From a checkpoint of a small image classifier: held-out accuracy 87%, 88335 training examples.
Rows from block 5 of a small image classifier, named by matrix and row number. Rows with one number belong to one neuron. Each number is 500 + 40 x the weight over its row's rms, rounded and kept within 0 to 999. All counts start at 0. Numbers have three digits each. After the name is the row's rms in percent of the matrix's.
After each neuron's rows are labels from the 100 images, of 14848, where the neuron reaches its largest size: "patch colour" is the nearest of a few named colours to the mean colour under the peak. Only what is clearly more common there than usual is listed. The data: telescope images of galaxies (Galaxy Zoo DECaLS).
# gate: MLP gate (model.blocks.5.mlp.gate.weight, 512x192), inputs 0-63
# fc1: MLP up (model.blocks.5.mlp.fc1.weight, 512x192), inputs 0-63
# fc2: MLP down (model.blocks.5.mlp.fc2.weight, 192x512, transposed), outputs 0-63

gate.363 082:489446499561539474558551532491524451393501514518453494522474528497518566479523583486494468481532520521500488437542412477542496485500487467474534507487516454453484438524536613458476448453501479
fc1.363 076:577492434487482476488563514513465485506477564486577516588554450495498532520529517498529484508587534449509504525514508444546477491510539545519444495465552445497493576545521552447493503380551538
fc2.363 087:522553522580467525529462514420452424578504518428517447504464546522482487473505508527495486479475460526489482448531476483460436493518474466517532477507542507477464492389545527543533556459450494
patch colour: grey

gate.59 087:511489478484496461569518450465464476462500471490531590406508527480495548472505410511583497511493556526471565440496412492520472544539494466517471572535483547516548522440557562521562524539509484
fc1.59 078:506515463504533401498506477493464465476456516506540475425503497512499523454530487475552468548572463495460531530520509480477494511495412467523477500549533467499502515478575478522511542546454481
fc2.59 088:540568486494500467437514459558497441574466509451568505558451548493505477469535501493494454561530485527492493467496391562472468550530451479537507478503508508530447466372483589494490516551468524
patch colour: grey

gate.493 100:517511454552453488573476510480470474514566504525438569468463546477524521516503571559486497593475510545491496493460454535503501552484423491438523477490500506452500502535500483464475459444437471
fc1.493 111:534425576434468469518523450440458456487533514470464473562488452455494584495541511486479477509584556498561511548523527514591504491434495510473520554466535451499377541487558503473488527455461496
fc2.493 104:529534557521547510442546461456490523611538515458486453513421486550485401481523494490491497486497548533511496501506559487462550527467511532442506554507494445476484477426494567546499513505572511
patch colour: brown

gate.506 115:511487509511520495523532512411491464546551478481483521461460474481531583532555523564476501464518560515492545528549464442417447497431416493492500565534474514492570511517525480448457450492483508
fc1.506 115:477409426485521549522482519545485599445514496521467471588553421506486442504516590520456499477469477450542448466466432557538530572508493498505511446446477531465471572487440502456436501469541504
fc2.506 102:514554520545491498443532531546481663594456488482431434584443507477516444498489509476472448519426469595537455439504475488482475512448524419500439504497455510470477461502536530507546439484431482
patch colour: brown

gate.92 105:497504561574431521473529552421485476472494489490516576525449508505529571495503517466416507521450618513538476586590463511474455434488487477474587553487472483425523510543510451462514436429468528
fc1.92 112:398552578473534465451463487471522463559539497516514538502462528563476451522437486540481558417530470529507525523489523518486429458490518452550470495512506486519558463534467503537493489490538454
fc2.92 101:459513512482527420571492465517468511449485511523499482481495518444552577465473502462451475542459506495541456458513475501538437533443469469481482516489469509522492527617561488577490522513442530
patch colour: brown

gate.294 077:464472512488497500528544511474528505447502520473488539507425465492511582443516524546611461525478571517516534500434413451532478528468469483460542559482421465420548495548557559446490472564502539
fc1.294 071:560558458442521514467479592515530512512513464424552595525561489473447486504484470476484497541499459491552510470551479454525556511553545505466506496450555454513495556558537459463543518458435502
fc2.294 087:559594486512481450475515509448517395631493485483547476490472524496481518490535545485452475543519473462500461489499372495490550534493514470494568495485475517470513531423517512518543488506506551
patch colour: grey

gate.29 103:520487475475511517552535453392466438490526489539496525517465484516494580526541498535488444549542602541486567533471467472508512450517438484488471585529535531451481489450518497466458569488485470
fc1.29 102:543545498499503477483543497499466555543468496472505566512517542454576501540442503492461429548489544579503463503455467535529518547515469561474567565448494444468490438538529451476540501441489517
fc2.29 104:565465515487448457444477504498474436645472462508475519515464547534491465531460548469528532530532540485482473589501439505376525492491508519508474519470520462488531541431523537493506476529501517
patch colour: grey

gate.215 080:524466503461481507543487486438527450445538484485472495465577441491511562468521482490430497457468552495478535552553502534556546593498465480479510552495549513432389546541469527475457547477500449
fc1.215 074:507557569501480461512469501473457560491494455408532519476515537460514451432452449519475544535492500524469473540406476549549504535561568534451435483494515507463463496393490513564486522468511550
fc2.215 091:483570491465501475457497480487441442599493514464550480534471486500512495515466532491473490496458543482503416515543378480475548534498500447459515500454563541513464512381554501518523552528524557
patch colour: grey

gate.409 129:550430487518514473484511482522455464537489506472454546482543513472543466491505487500544445534605448510518517507446484603551537540476435527491471513538527452553484535544529521525521542502458502
fc1.409 131:431484543553482423501379485495587488473578412494473449464495470531480462492523469543526540484547471503423529507454502581452512513559516407550512493479408585505520435484494469523538514495517453
fc2.409 108:513472492489524500461511497531487583656499477570527534642573504463494479459505469499502507502479480402489531506484493530585514489430456482503452451537520491485515469525481479512510531485471510
patch colour: grey

gate.481 149:509555426421491491485532480511465486549493539450512454458481559458538516495478482410584456507551446589543515530554549506491479473509530545497467488488477503549554472459499574549515483438469526
fc1.481 159:523474542501476444505474449558499493576516499504456467524487476456548418475545452505478454433485454528501567380489567537559499495487496520468459447518493464509559411531445559548525551500502527
fc2.481 126:532506607520379540496499521441466517491526516445502505469466501474515471503479512482481474488458513718486474549541443466309482501504456520504515549519473481480625454557499572516452495514491497
patch colour: brown

gate.366 105:557540439556497472466579514522422476516426575498532554488552530459498525469510496447518469481546428546500547484516568478580444510444478530537439492553535419474525523522547548508506491515468517
fc1.366 112:468555514537477481491481512486518439457491500520513473464449494482516455406520456487513498509519495489438543537511514524528529423508552497536490442529501536474490487462525592526471517542488426
fc2.366 118:489575429500462415477524466544519495487480456529501471570521476515476471434514516488495506557531497461519414505619486558416501484434473463486548500462554489495558544445485540508482505510510466
patch colour: grey; brown

gate.321 080:479430447509525487570497479464475496490491509500472533554552486531501522452573523496539482473545542519497522476505432501467519505449481510426497493484462495498534430458475501465475494552524478
fc1.321 086:464455557441478494507511473463481519477490517441495462511509454559472423410538415487514533490522539548535497520475489545576493546564571470542459471531488547471448478437459583437539583498492513
fc2.321 100:538541573473526499455499468525456434600469468532518496473460510493493551454511539508546515551492459501430484481522449478544570513487553499526543611599582558493415573400575554524571565524470564
patch colour: grey

gate.341 087:493414470502504502509546432458497421442548487534464506498539495461533531542551539545487454520531527517515525498450484511561518473469488531444509558461497518457452518520530486452489492521474503
fc1.341 083:470494543502503569495507480432501579508517486457522501549574525482543509431487491493430481463443495551531462535531465500493510473547576547502490478432503468533439522429468485518524550474499477
fc2.341 094:519548471528446504493524519451492394630466476467519445465462516514499522481492517510475518515530505472534431558484340483538562524563462505499516474491506554445500550455491470512564500508447541
patch colour: grey

gate.10 116:472525565494505463531538490456533458511492516519489564483424503511485609477564488530560516473524525526484533536545459465505457478515493497504500596514465511464515430499590563482518488526515477
fc1.10 106:490530467452538475512542518532517506519473521533503511499471493496501458468456458505512478552517417466489519532474492551605535536515460504496492517432569477518342503559500478536551585554530466
fc2.10 114:508505575539506528428518472446523476595507517482458498567396533531501414437529532488485518537520537563492547469489461460422535501524496522500405467529481525509534417427436545469468513557479563
patch colour: brown

gate.383 080:520443475468457484567546473433482387509514482511432535458533465433500588493567543531499456567553540512459481556512496526520482459447487492462488519481466480484485491462523553495436546506431484
fc1.383 073:465532492483468517480450574508540546465525439424482534534458477465557494500422459467482483513432449527548435503485509506461531522576535508517511448403509483553424543526468460515525469476456528
fc2.383 087:539566537506476522467465525477456407645478499472506453507465511521498486473523505537519491524520489474492469499520391445519520520518486459533526517514560530492436548400529535498482494501499553
patch colour: grey

gate.265 096:480518495479482441500510484505525531519482499511487538465477522483518509525553441481549510504468497496486582518553471450438396516520448439484469552545526506478540494523572539543553463490529472
fc1.265 101:476562492518429536492462576512498406534484466503498472496511518508435455539553556486484518505547486449563477548519589471451485419472493513543527475554480464459610519557477440527552410497509471
fc2.265 094:471528506405505503555513510546504643437523508475512527412560541521503471533484489492524516435512458558483573525587582482434518469508457568554448459543514499498501482597505489495482467459538496
patch colour: brown

gate.310 091:466428524509470463539515480448512463458513436490459499538463487455521519510538548518565485499534514528499502539468422536540470506493467507474507521500505547446495492510569551509455472544439478
fc1.310 083:489510498509466556497545472460449482502490520516470495531552561530470417475476458468501526475513446550534481565568523561500578526585572536490492447432528483528451526485477443472513511477507526
fc2.310 089:511530471584505484459532446516483449624453489506499483554454448560480482445506491563442521533499491473476472491447458471506524522537541493518575522489507549431475569442533542526516557530482540
patch colour: grey

gate.406 083:577427520542552463545542444459496434503509513540458479466521435471568570534509555506495460523489564513499488535496567466540523522443475490467494528488496533496555503499531583464517479490472560
fc1.406 076:536525455511526492452520502520503555496499479431496513556542510447563476545452543437433498525417489538500466512497495494520477492466524555481517451383540511534495575538433510520546446455487551
fc2.406 098:527583512543497515468525489540480386597438471463517505498463517534544498460520484542476509581547482456478509543473389467505557561511510494514486410594544516423475526424494436506519545549537528
patch colour: grey

gate.484 081:500492531462483476451485523518503570477519398487485537510456501527500439479443486536477528575482524553435538522458417558538457485535524459517507474413407571553450510504517482523536550478464492
fc1.484 077:489472579473464502471492520511547537599560462530472511485521433535444475518556460518458551496499483446497512468547490504538564517512553456504500476483493491431486461530454438506504493486562515
fc2.484 096:543528479529503490450513414503460403588515526459545508480415501487503506499526521501511467512480530521478481495504401527537502549545479506489504476511588554487441498381543535554500507506504522
patch colour: grey; brown

gate.293 121:566508487449587514531579520498464493493488552507445556466420527476558538566530509476511438562493472504524599523477443472503459540477454548473486566560503452437454489486543548468505478497418476
fc1.293 131:511542467535513498436531483473459473500466513548502458487505512491503433428479368458543491455501466498481559525599524516573504456470546528504446432494546486533442467459476604512508538488496442
fc2.293 127:515545602573450466465513469469525403562508510444499467499399537447512531476538468492528507479537499565528520495452438520306541453507500479457529583494512482491622366449446530484487527461494553
patch colour: grey

gate.330 112:481506515562532490486457601513519574460525469512465552490534561430528472529476593538492531519516555529482446532565497470462474506466461472496482586432513547509493571558529410516478461431469479
fc1.330 116:531473554478442510504564398372460472552493540473508427442537479473550542485494522483448436445460511528553496490527556518501457484511480520462493498511491487457551475462476598436454495504513554
fc2.330 126:488500611480402519436464499485474411572462532512456508480370528496506575429514563504466481520513525504530465516427411481408517562520533491449544437524567494459534410417555456534477502475454537
patch colour: brown

gate.266 087:547506466435467565556565464408448465522458496487515420447541523503545595450543533504474457485493561530477564503592464442456527532449446510435501470559599495459546532464451488462514529497494481
fc1.266 095:494485614584503449452440528511564521514500460518529498545503504509540512559472476532433540481439513467475509463422472496509521464512490488494551515398450527508434445536600404554508505444529478
fc2.266 098:488477533590473492490538528377501471542502491446507507507443469516464535514539499540520555533479540502485459506453432453443503566509503491510514535522521552516476538532464484491474510523529523
patch colour: brown; grey

gate.77 154:471551565507475440455490527436528405552507489520459510466487549481518472454568438541458502492562460505508553492582593526483478392505520485510474528548539516472510491556496525525548483522460441
fc1.77 155:533527486395553492469564532456461449565461532489531533444453531466490574575528496455509498499510512504550517532539535410471376469469478554479436566571552435490545543533566561485552421473475536
fc2.77 137:481454555433373487539496528464496554407496487465506484379657496481496525521492514505489511467477491578491461491512588514439515460530492468481516626492543510492446539569493487479495506492508528
patch colour: brown

gate.262 093:559533476511503519519492500473517536452470497456508457522475527486529512464480460437533445554469505558528438505627514459435479503538510499516448472483540540511431546461449556488510468511425543
fc1.262 088:533452552492517457511551448464480551517514517478440498576504502422565495555491538495477469449490509493463517469451552479547547527408433514439533484483469476474526496490502460489461523516526515
fc2.262 100:504538468478471483453510476481481396562467476499528492480424528486496477507499453521467479516520544533478456485587431503487540504532530504517536496590487487477435532402519508517511514507487521
patch colour: brown

gate.136 073:469516464546526545562511506454502561434543486481412528575476544440513552504461599462528475471449590547499499448582458410477465505485503509508509482455562507458482553503528481507457477443475461
fc1.136 072:563434482430460466458506453426469419591469531501509436496516548510553551508499566470518540532552486470572531517505530520512456550460481536458451428468461439479527579523459476454532499506487504
fc2.136 080:520550531523547485460457538476463444610496526528493533507374533504500511504510542552449511494504488494505437464524396502381462581550495495520497501503446497442485506489483580521531544550522553
patch colour: brown

gate.245 083:517451523491532520523515462510428439472471568537440512520492529449499550473516516484494491473537563455462526536594578537550523437562476531481490507523572447463453520461415575444456476488438524
fc1.245 076:555550409554453485462530527522513493489436537491491484591528564476507433495435470478495480477446444570566477507473458502443439523532516542518452497480467532516562462481561482597500426454529507
fc2.245 093:523551478530473492465511509520489431600462534481509529467438479509509529521505536530544502559494489460478495491522389467477539516506485538484510406536498563490498563421498564538495472521512477
patch colour: brown; grey

gate.360 112:506511546498504527517459529426537575420537484515481516493509495544519529470497468516481547489478553548471513521425423505476504495514552473538501526497515552511441437485549447541523532500483482
fc1.360 103:477498546517533479502489501575556473511505458612470540551519431569430444487535527548460521537526444425446535489440535521539554502469493454530557470491559529490430516582486478517507516522577438
fc2.360 106:500519489560513484489527495453496422519553532477486460565402461512490457490536491477490460509505506569479452510470410440489533503524519497525469411456508477479514460451506544462499551623524507
patch colour: grey; brown

gate.253 090:514458514493471485541512463433468489518475445472485456423533472539535539433538507524471520495503536513480572502574488525533540573522424466497522522578566528465526547450393507538545509535468474
fc1.253 083:469498492498456489494541465545529584521476457533507547440523510543526461461546431448476491529516394519486503522446471499471525499553532499518433477533580486546466508444568492579512496555477459
fc2.253 103:510508501472476494475511496533533428657486469438496485510443554479494477485481464518402451527516538508515523462432406523455520499498475448521472513508525501509488485400438524533476535494468517
patch colour: grey; brown

gate.450 109:566486486518473462462500472522438497545487515492461509452560553414585464474496516505519478526525464531506519558449510566510512563454422495472485519584519483565525529529490499511527545500483470
fc1.450 113:559516432449506522501606504507402495518474612467502536550500531508487544528517554425443441530468498466578482485577486466528505510473443574466453472504543404468480511527434578468511438453492564
fc2.450 104:491529520530500504501485505493484471335478547457458486388452500547500501535503501502441530490524472541516489491544492449479501495553539545512559502446526512519452514458494531502482444552537503
patch colour: grey

gate.476 079:526461561505495511491521512469522534494503466475481479516416467504509530480552549519499503551517607507478509476476460466488475479445528489500520581546441524496517446499617371503554447546458493
fc1.476 072:562484566447511570520530479501510553508536462494514561591542492521544489520522456473490484516409558478490479516525511487506490482512549536436518459415536474516422455458434477504478518422472459
fc2.476 082:458562436471477491457479481525485399639502496423516495491467540487540471497528516493486496510514483514462455502451465430421532512486517469461455531545522554481487547405516527541489574478498501
patch colour: brown

gate.249 070:493484593515467487458500472435475561440512501518534487517428538495556540560451434455470538432380505584488482556556495414524497495505523553467527535502457450450480454504524525456528409483483534
fc1.249 064:501512458520499515447556431498488515456469463495474514407481541523494574507558530521519500524543535539494510537475479532524467465512547466544499583521471495481484517467476517433530461476527469
fc2.249 087:520554540568487451508498491435490471624478490488515467532473521502477469448437485460448488567436519470502488462489443473450527496491488436466519437524531527470595463393531506536488515556524494
patch colour: brown

gate.282 085:537481454494523513476519530499452432548465454489512469426578572505561438453500472500488522487520470489512539483564523519585507474493502500490429470528619484489518535526453489526557497487473425
fc1.282 076:488496440504495468546510511515458530496459444468525561524530499513504461522490458441456458521379485554459535494507448437472512552521481544543537506511484517563566507495476420548438515525476517
fc2.282 096:477502488495468542475525494486451409570494429482536485452514471501488488552487513481480486525536436487516440506517410447499461504488455457505566461545513527494482578425495560535528494500554512
patch colour: grey; brown

gate.54 100:470534471505562529495511566492502551509510513501535555574452539476471498493487530466492536503452580480455459554540470411413443498462521471477503559490475543502471544559553391507488468446425485
fc1.54 088:550486478441493491480492515441460465547451532534476447468534488527476594527511531488473498503516509438522457507538542464490488471519492527425606522479430474472550534500437472463479468526493510
fc2.54 098:508523520455415452459460476490513439554506504484536513490475547471530458475539475492474484479558470555496432446505402473423521560538521514454496458543490523460513502385523535503521568495453515
patch colour: brown

gate.159 109:551496505505435493461582494502470489483456531526465460529535523468497509468532495446521442546554490447512530496463496503563519491475450481455447431538513446485449520523483512456487538537474464
fc1.159 110:507494476506499580525545631508449527517477513510508501531538531484469500570535515492409513497396541511545430560499508441441523512546475557480562484530496459435579514545460455515466455488464549
fc2.159 109:515468420522586536496530491474484405481506521515509494503408456564410416523468502474518529489505518421521548525515424447568519542595535522498484463425518474500428508470510536499487482539493490
patch colour: brown

gate.324 108:478445509525449449534498477447461472483534531485498611434486544504485545462590498494537435451546541559464551502526496517433481484544496522510484598549478477439571481394514510521561505533428480
fc1.324 111:473448468452474451502565416502468493477468493491516515440562484542477474425569458500509487499574513523455551491471557536525506530545501522515507499536555479519488561410481520473547535595488467
fc2.324 108:520550479589559482372503420488527495659431511498525446468378512488549450419461527508511468515499522537486527487490452547457487502533497529488457439509511517509496472376440549553520549481519517
patch colour: grey

gate.207 110:476516531477535513522488510438520438451509489476470515516435529460492525503503470471496494507533549500515518536454484519439460398560559510475560515486414548502465486527521473531490525480484468
fc1.207 117:496519537491481496549458561498497518484486460487511474533468496564474471502540537514432515479498434433493440489591629558486553501536503477492532438436451529444537464561455472486482475525528472
fc2.207 106:525483454509514564471535529554537457471501522477543475499492486456492414468493501513466546461531542447528484529535511468541515526530503569450548426478482516459434577415469489526496468400470499
patch colour: grey

gate.440 097:492549517533514483547459511486531542502520452497474466451477508486525553512491579468419467486416624491479519477566487418399456477488487501517507542508462523473647467509485466490515399495521516
fc1.440 092:474473434433480482440517543485496456480457560463477413555532513540459541545455532414471475475520510522539494533539672543480567460523502485489491456440491509517478553493444461479503491546492530
fc2.440 097:480512503537514446388491423480503387641458524487499518539387489481464439475510483497526479501548536537523515488491426442458492570539446515495516460564498501465448501453480544503521535521498489
patch colour: brown

gate.134 088:503528418538468561471479577441505504468502505522516435562505539475446568503477575435559523516506597475499451539559461424492424398523493464492433568486551524471462493494560564455499447474461515
fc1.134 082:542522598501581519439592494492510495511460513541457540468461513433547517552496540505463479497437532504513520518460514424548466411423428576527587547496464431519503540533501457461508457443474530
fc2.134 094:532550434513466504524487499493507431551514509408504459537505495500446433486508515489492511523529459460522429502578461500449503533491468497531555528485487506459539540441489509504495518543539481
patch colour: brown

gate.38 109:465531444528490460437463522544548470557478462516450524488485510562460435524586476509552544469521427456553516514512532485525453512494480474511510489523535519493588468559484539490505486482510436
fc1.38 112:468543570479467477479495513463515459525462486465535537451501551508456482476494453476478544491524475518539512521577543436449428425554526486502507549517526503574579516513564470609534493529470506
fc2.38 094:499522435483530507582487518472472564438503555458480519461539525483521456474475441461489490503508499617527587477525526543493505509516500552492462490520498509529483454555529532501513482479450471
patch colour: brown

gate.465 086:497551499541488527403493574520462538607483547506438558508492528440501498556486535470463502488477494497524500556489469433455458445464505494456485517551512465499530531546509422561465427490436515
fc1.465 090:491515466451488513532559450509516418521524530544482421520540436500502505515547521467495517522494522448542494478599605467619569538497497493490477455465492485518443568477484563469411469520484510
fc2.465 087:527536505505432558444457519463518504538457479419478501480536482497469454491420542504440506552489545567525442431499458461395462533547477447463475501570505514500487548449459536493574510453515484
patch colour: brown

gate.218 098:488488488523511477430551498510467447513518540481468543499477490468517487519558555483515505514595480495562560494493543530513463496507464502511503468548535476472563450525531541546484491474434464
fc1.218 102:461520482510538533476505572500532360484500500498535485478544561485481531504516485482421555530537457519526498575629499434524449424503482494539544521529543475467462585503481464533499438483452483
fc2.218 106:569517537480510495555444504544503537520511542528536408506586493547464430495504519522506552482503535535482489514456469533409475495516507570535427385533504555486515420477529500556546496438490531
patch colour: brown

gate.487 099:510531506543474463493502508467461478511490533497497557462471542467493528432537506464450460482492525481496522487591546474478517468524455503544510436561492478422550415483451525518529479526420491
fc1.487 101:489483534518444535509535442446481371459439544506536452471513527508479497398530459439500491487567517506504514539519591558518528410541536532543507420482461520513479522467504563444503495519498510
fc2.487 096:513551473556586461500526485501450469506554525535505477515420503442530422541518512490489466513495469585519580545444491481416467518472485486507525441551511485504534397387516491483486498485505503
patch colour: brown

gate.89 106:489551500466493399442569491541519512572462543489466565496442499494506498589500500485552425496441461495544562509507460452519473467434501551465531519530542511518538480547556533556542495523453469
fc1.89 099:541482543462522479511519458455501429530529504563416451454520474428529557465512457489496471531544494518483520588568573477579546469469435502445528491514502507517476512478485585482496547539450469
fc2.89 096:507450538438439486485519450478471584608502498509472460491471463505528536500496501515481515508494445535445438529514514509413475489460450476464508597506507510485627425428578497541465498541534547
patch colour: brown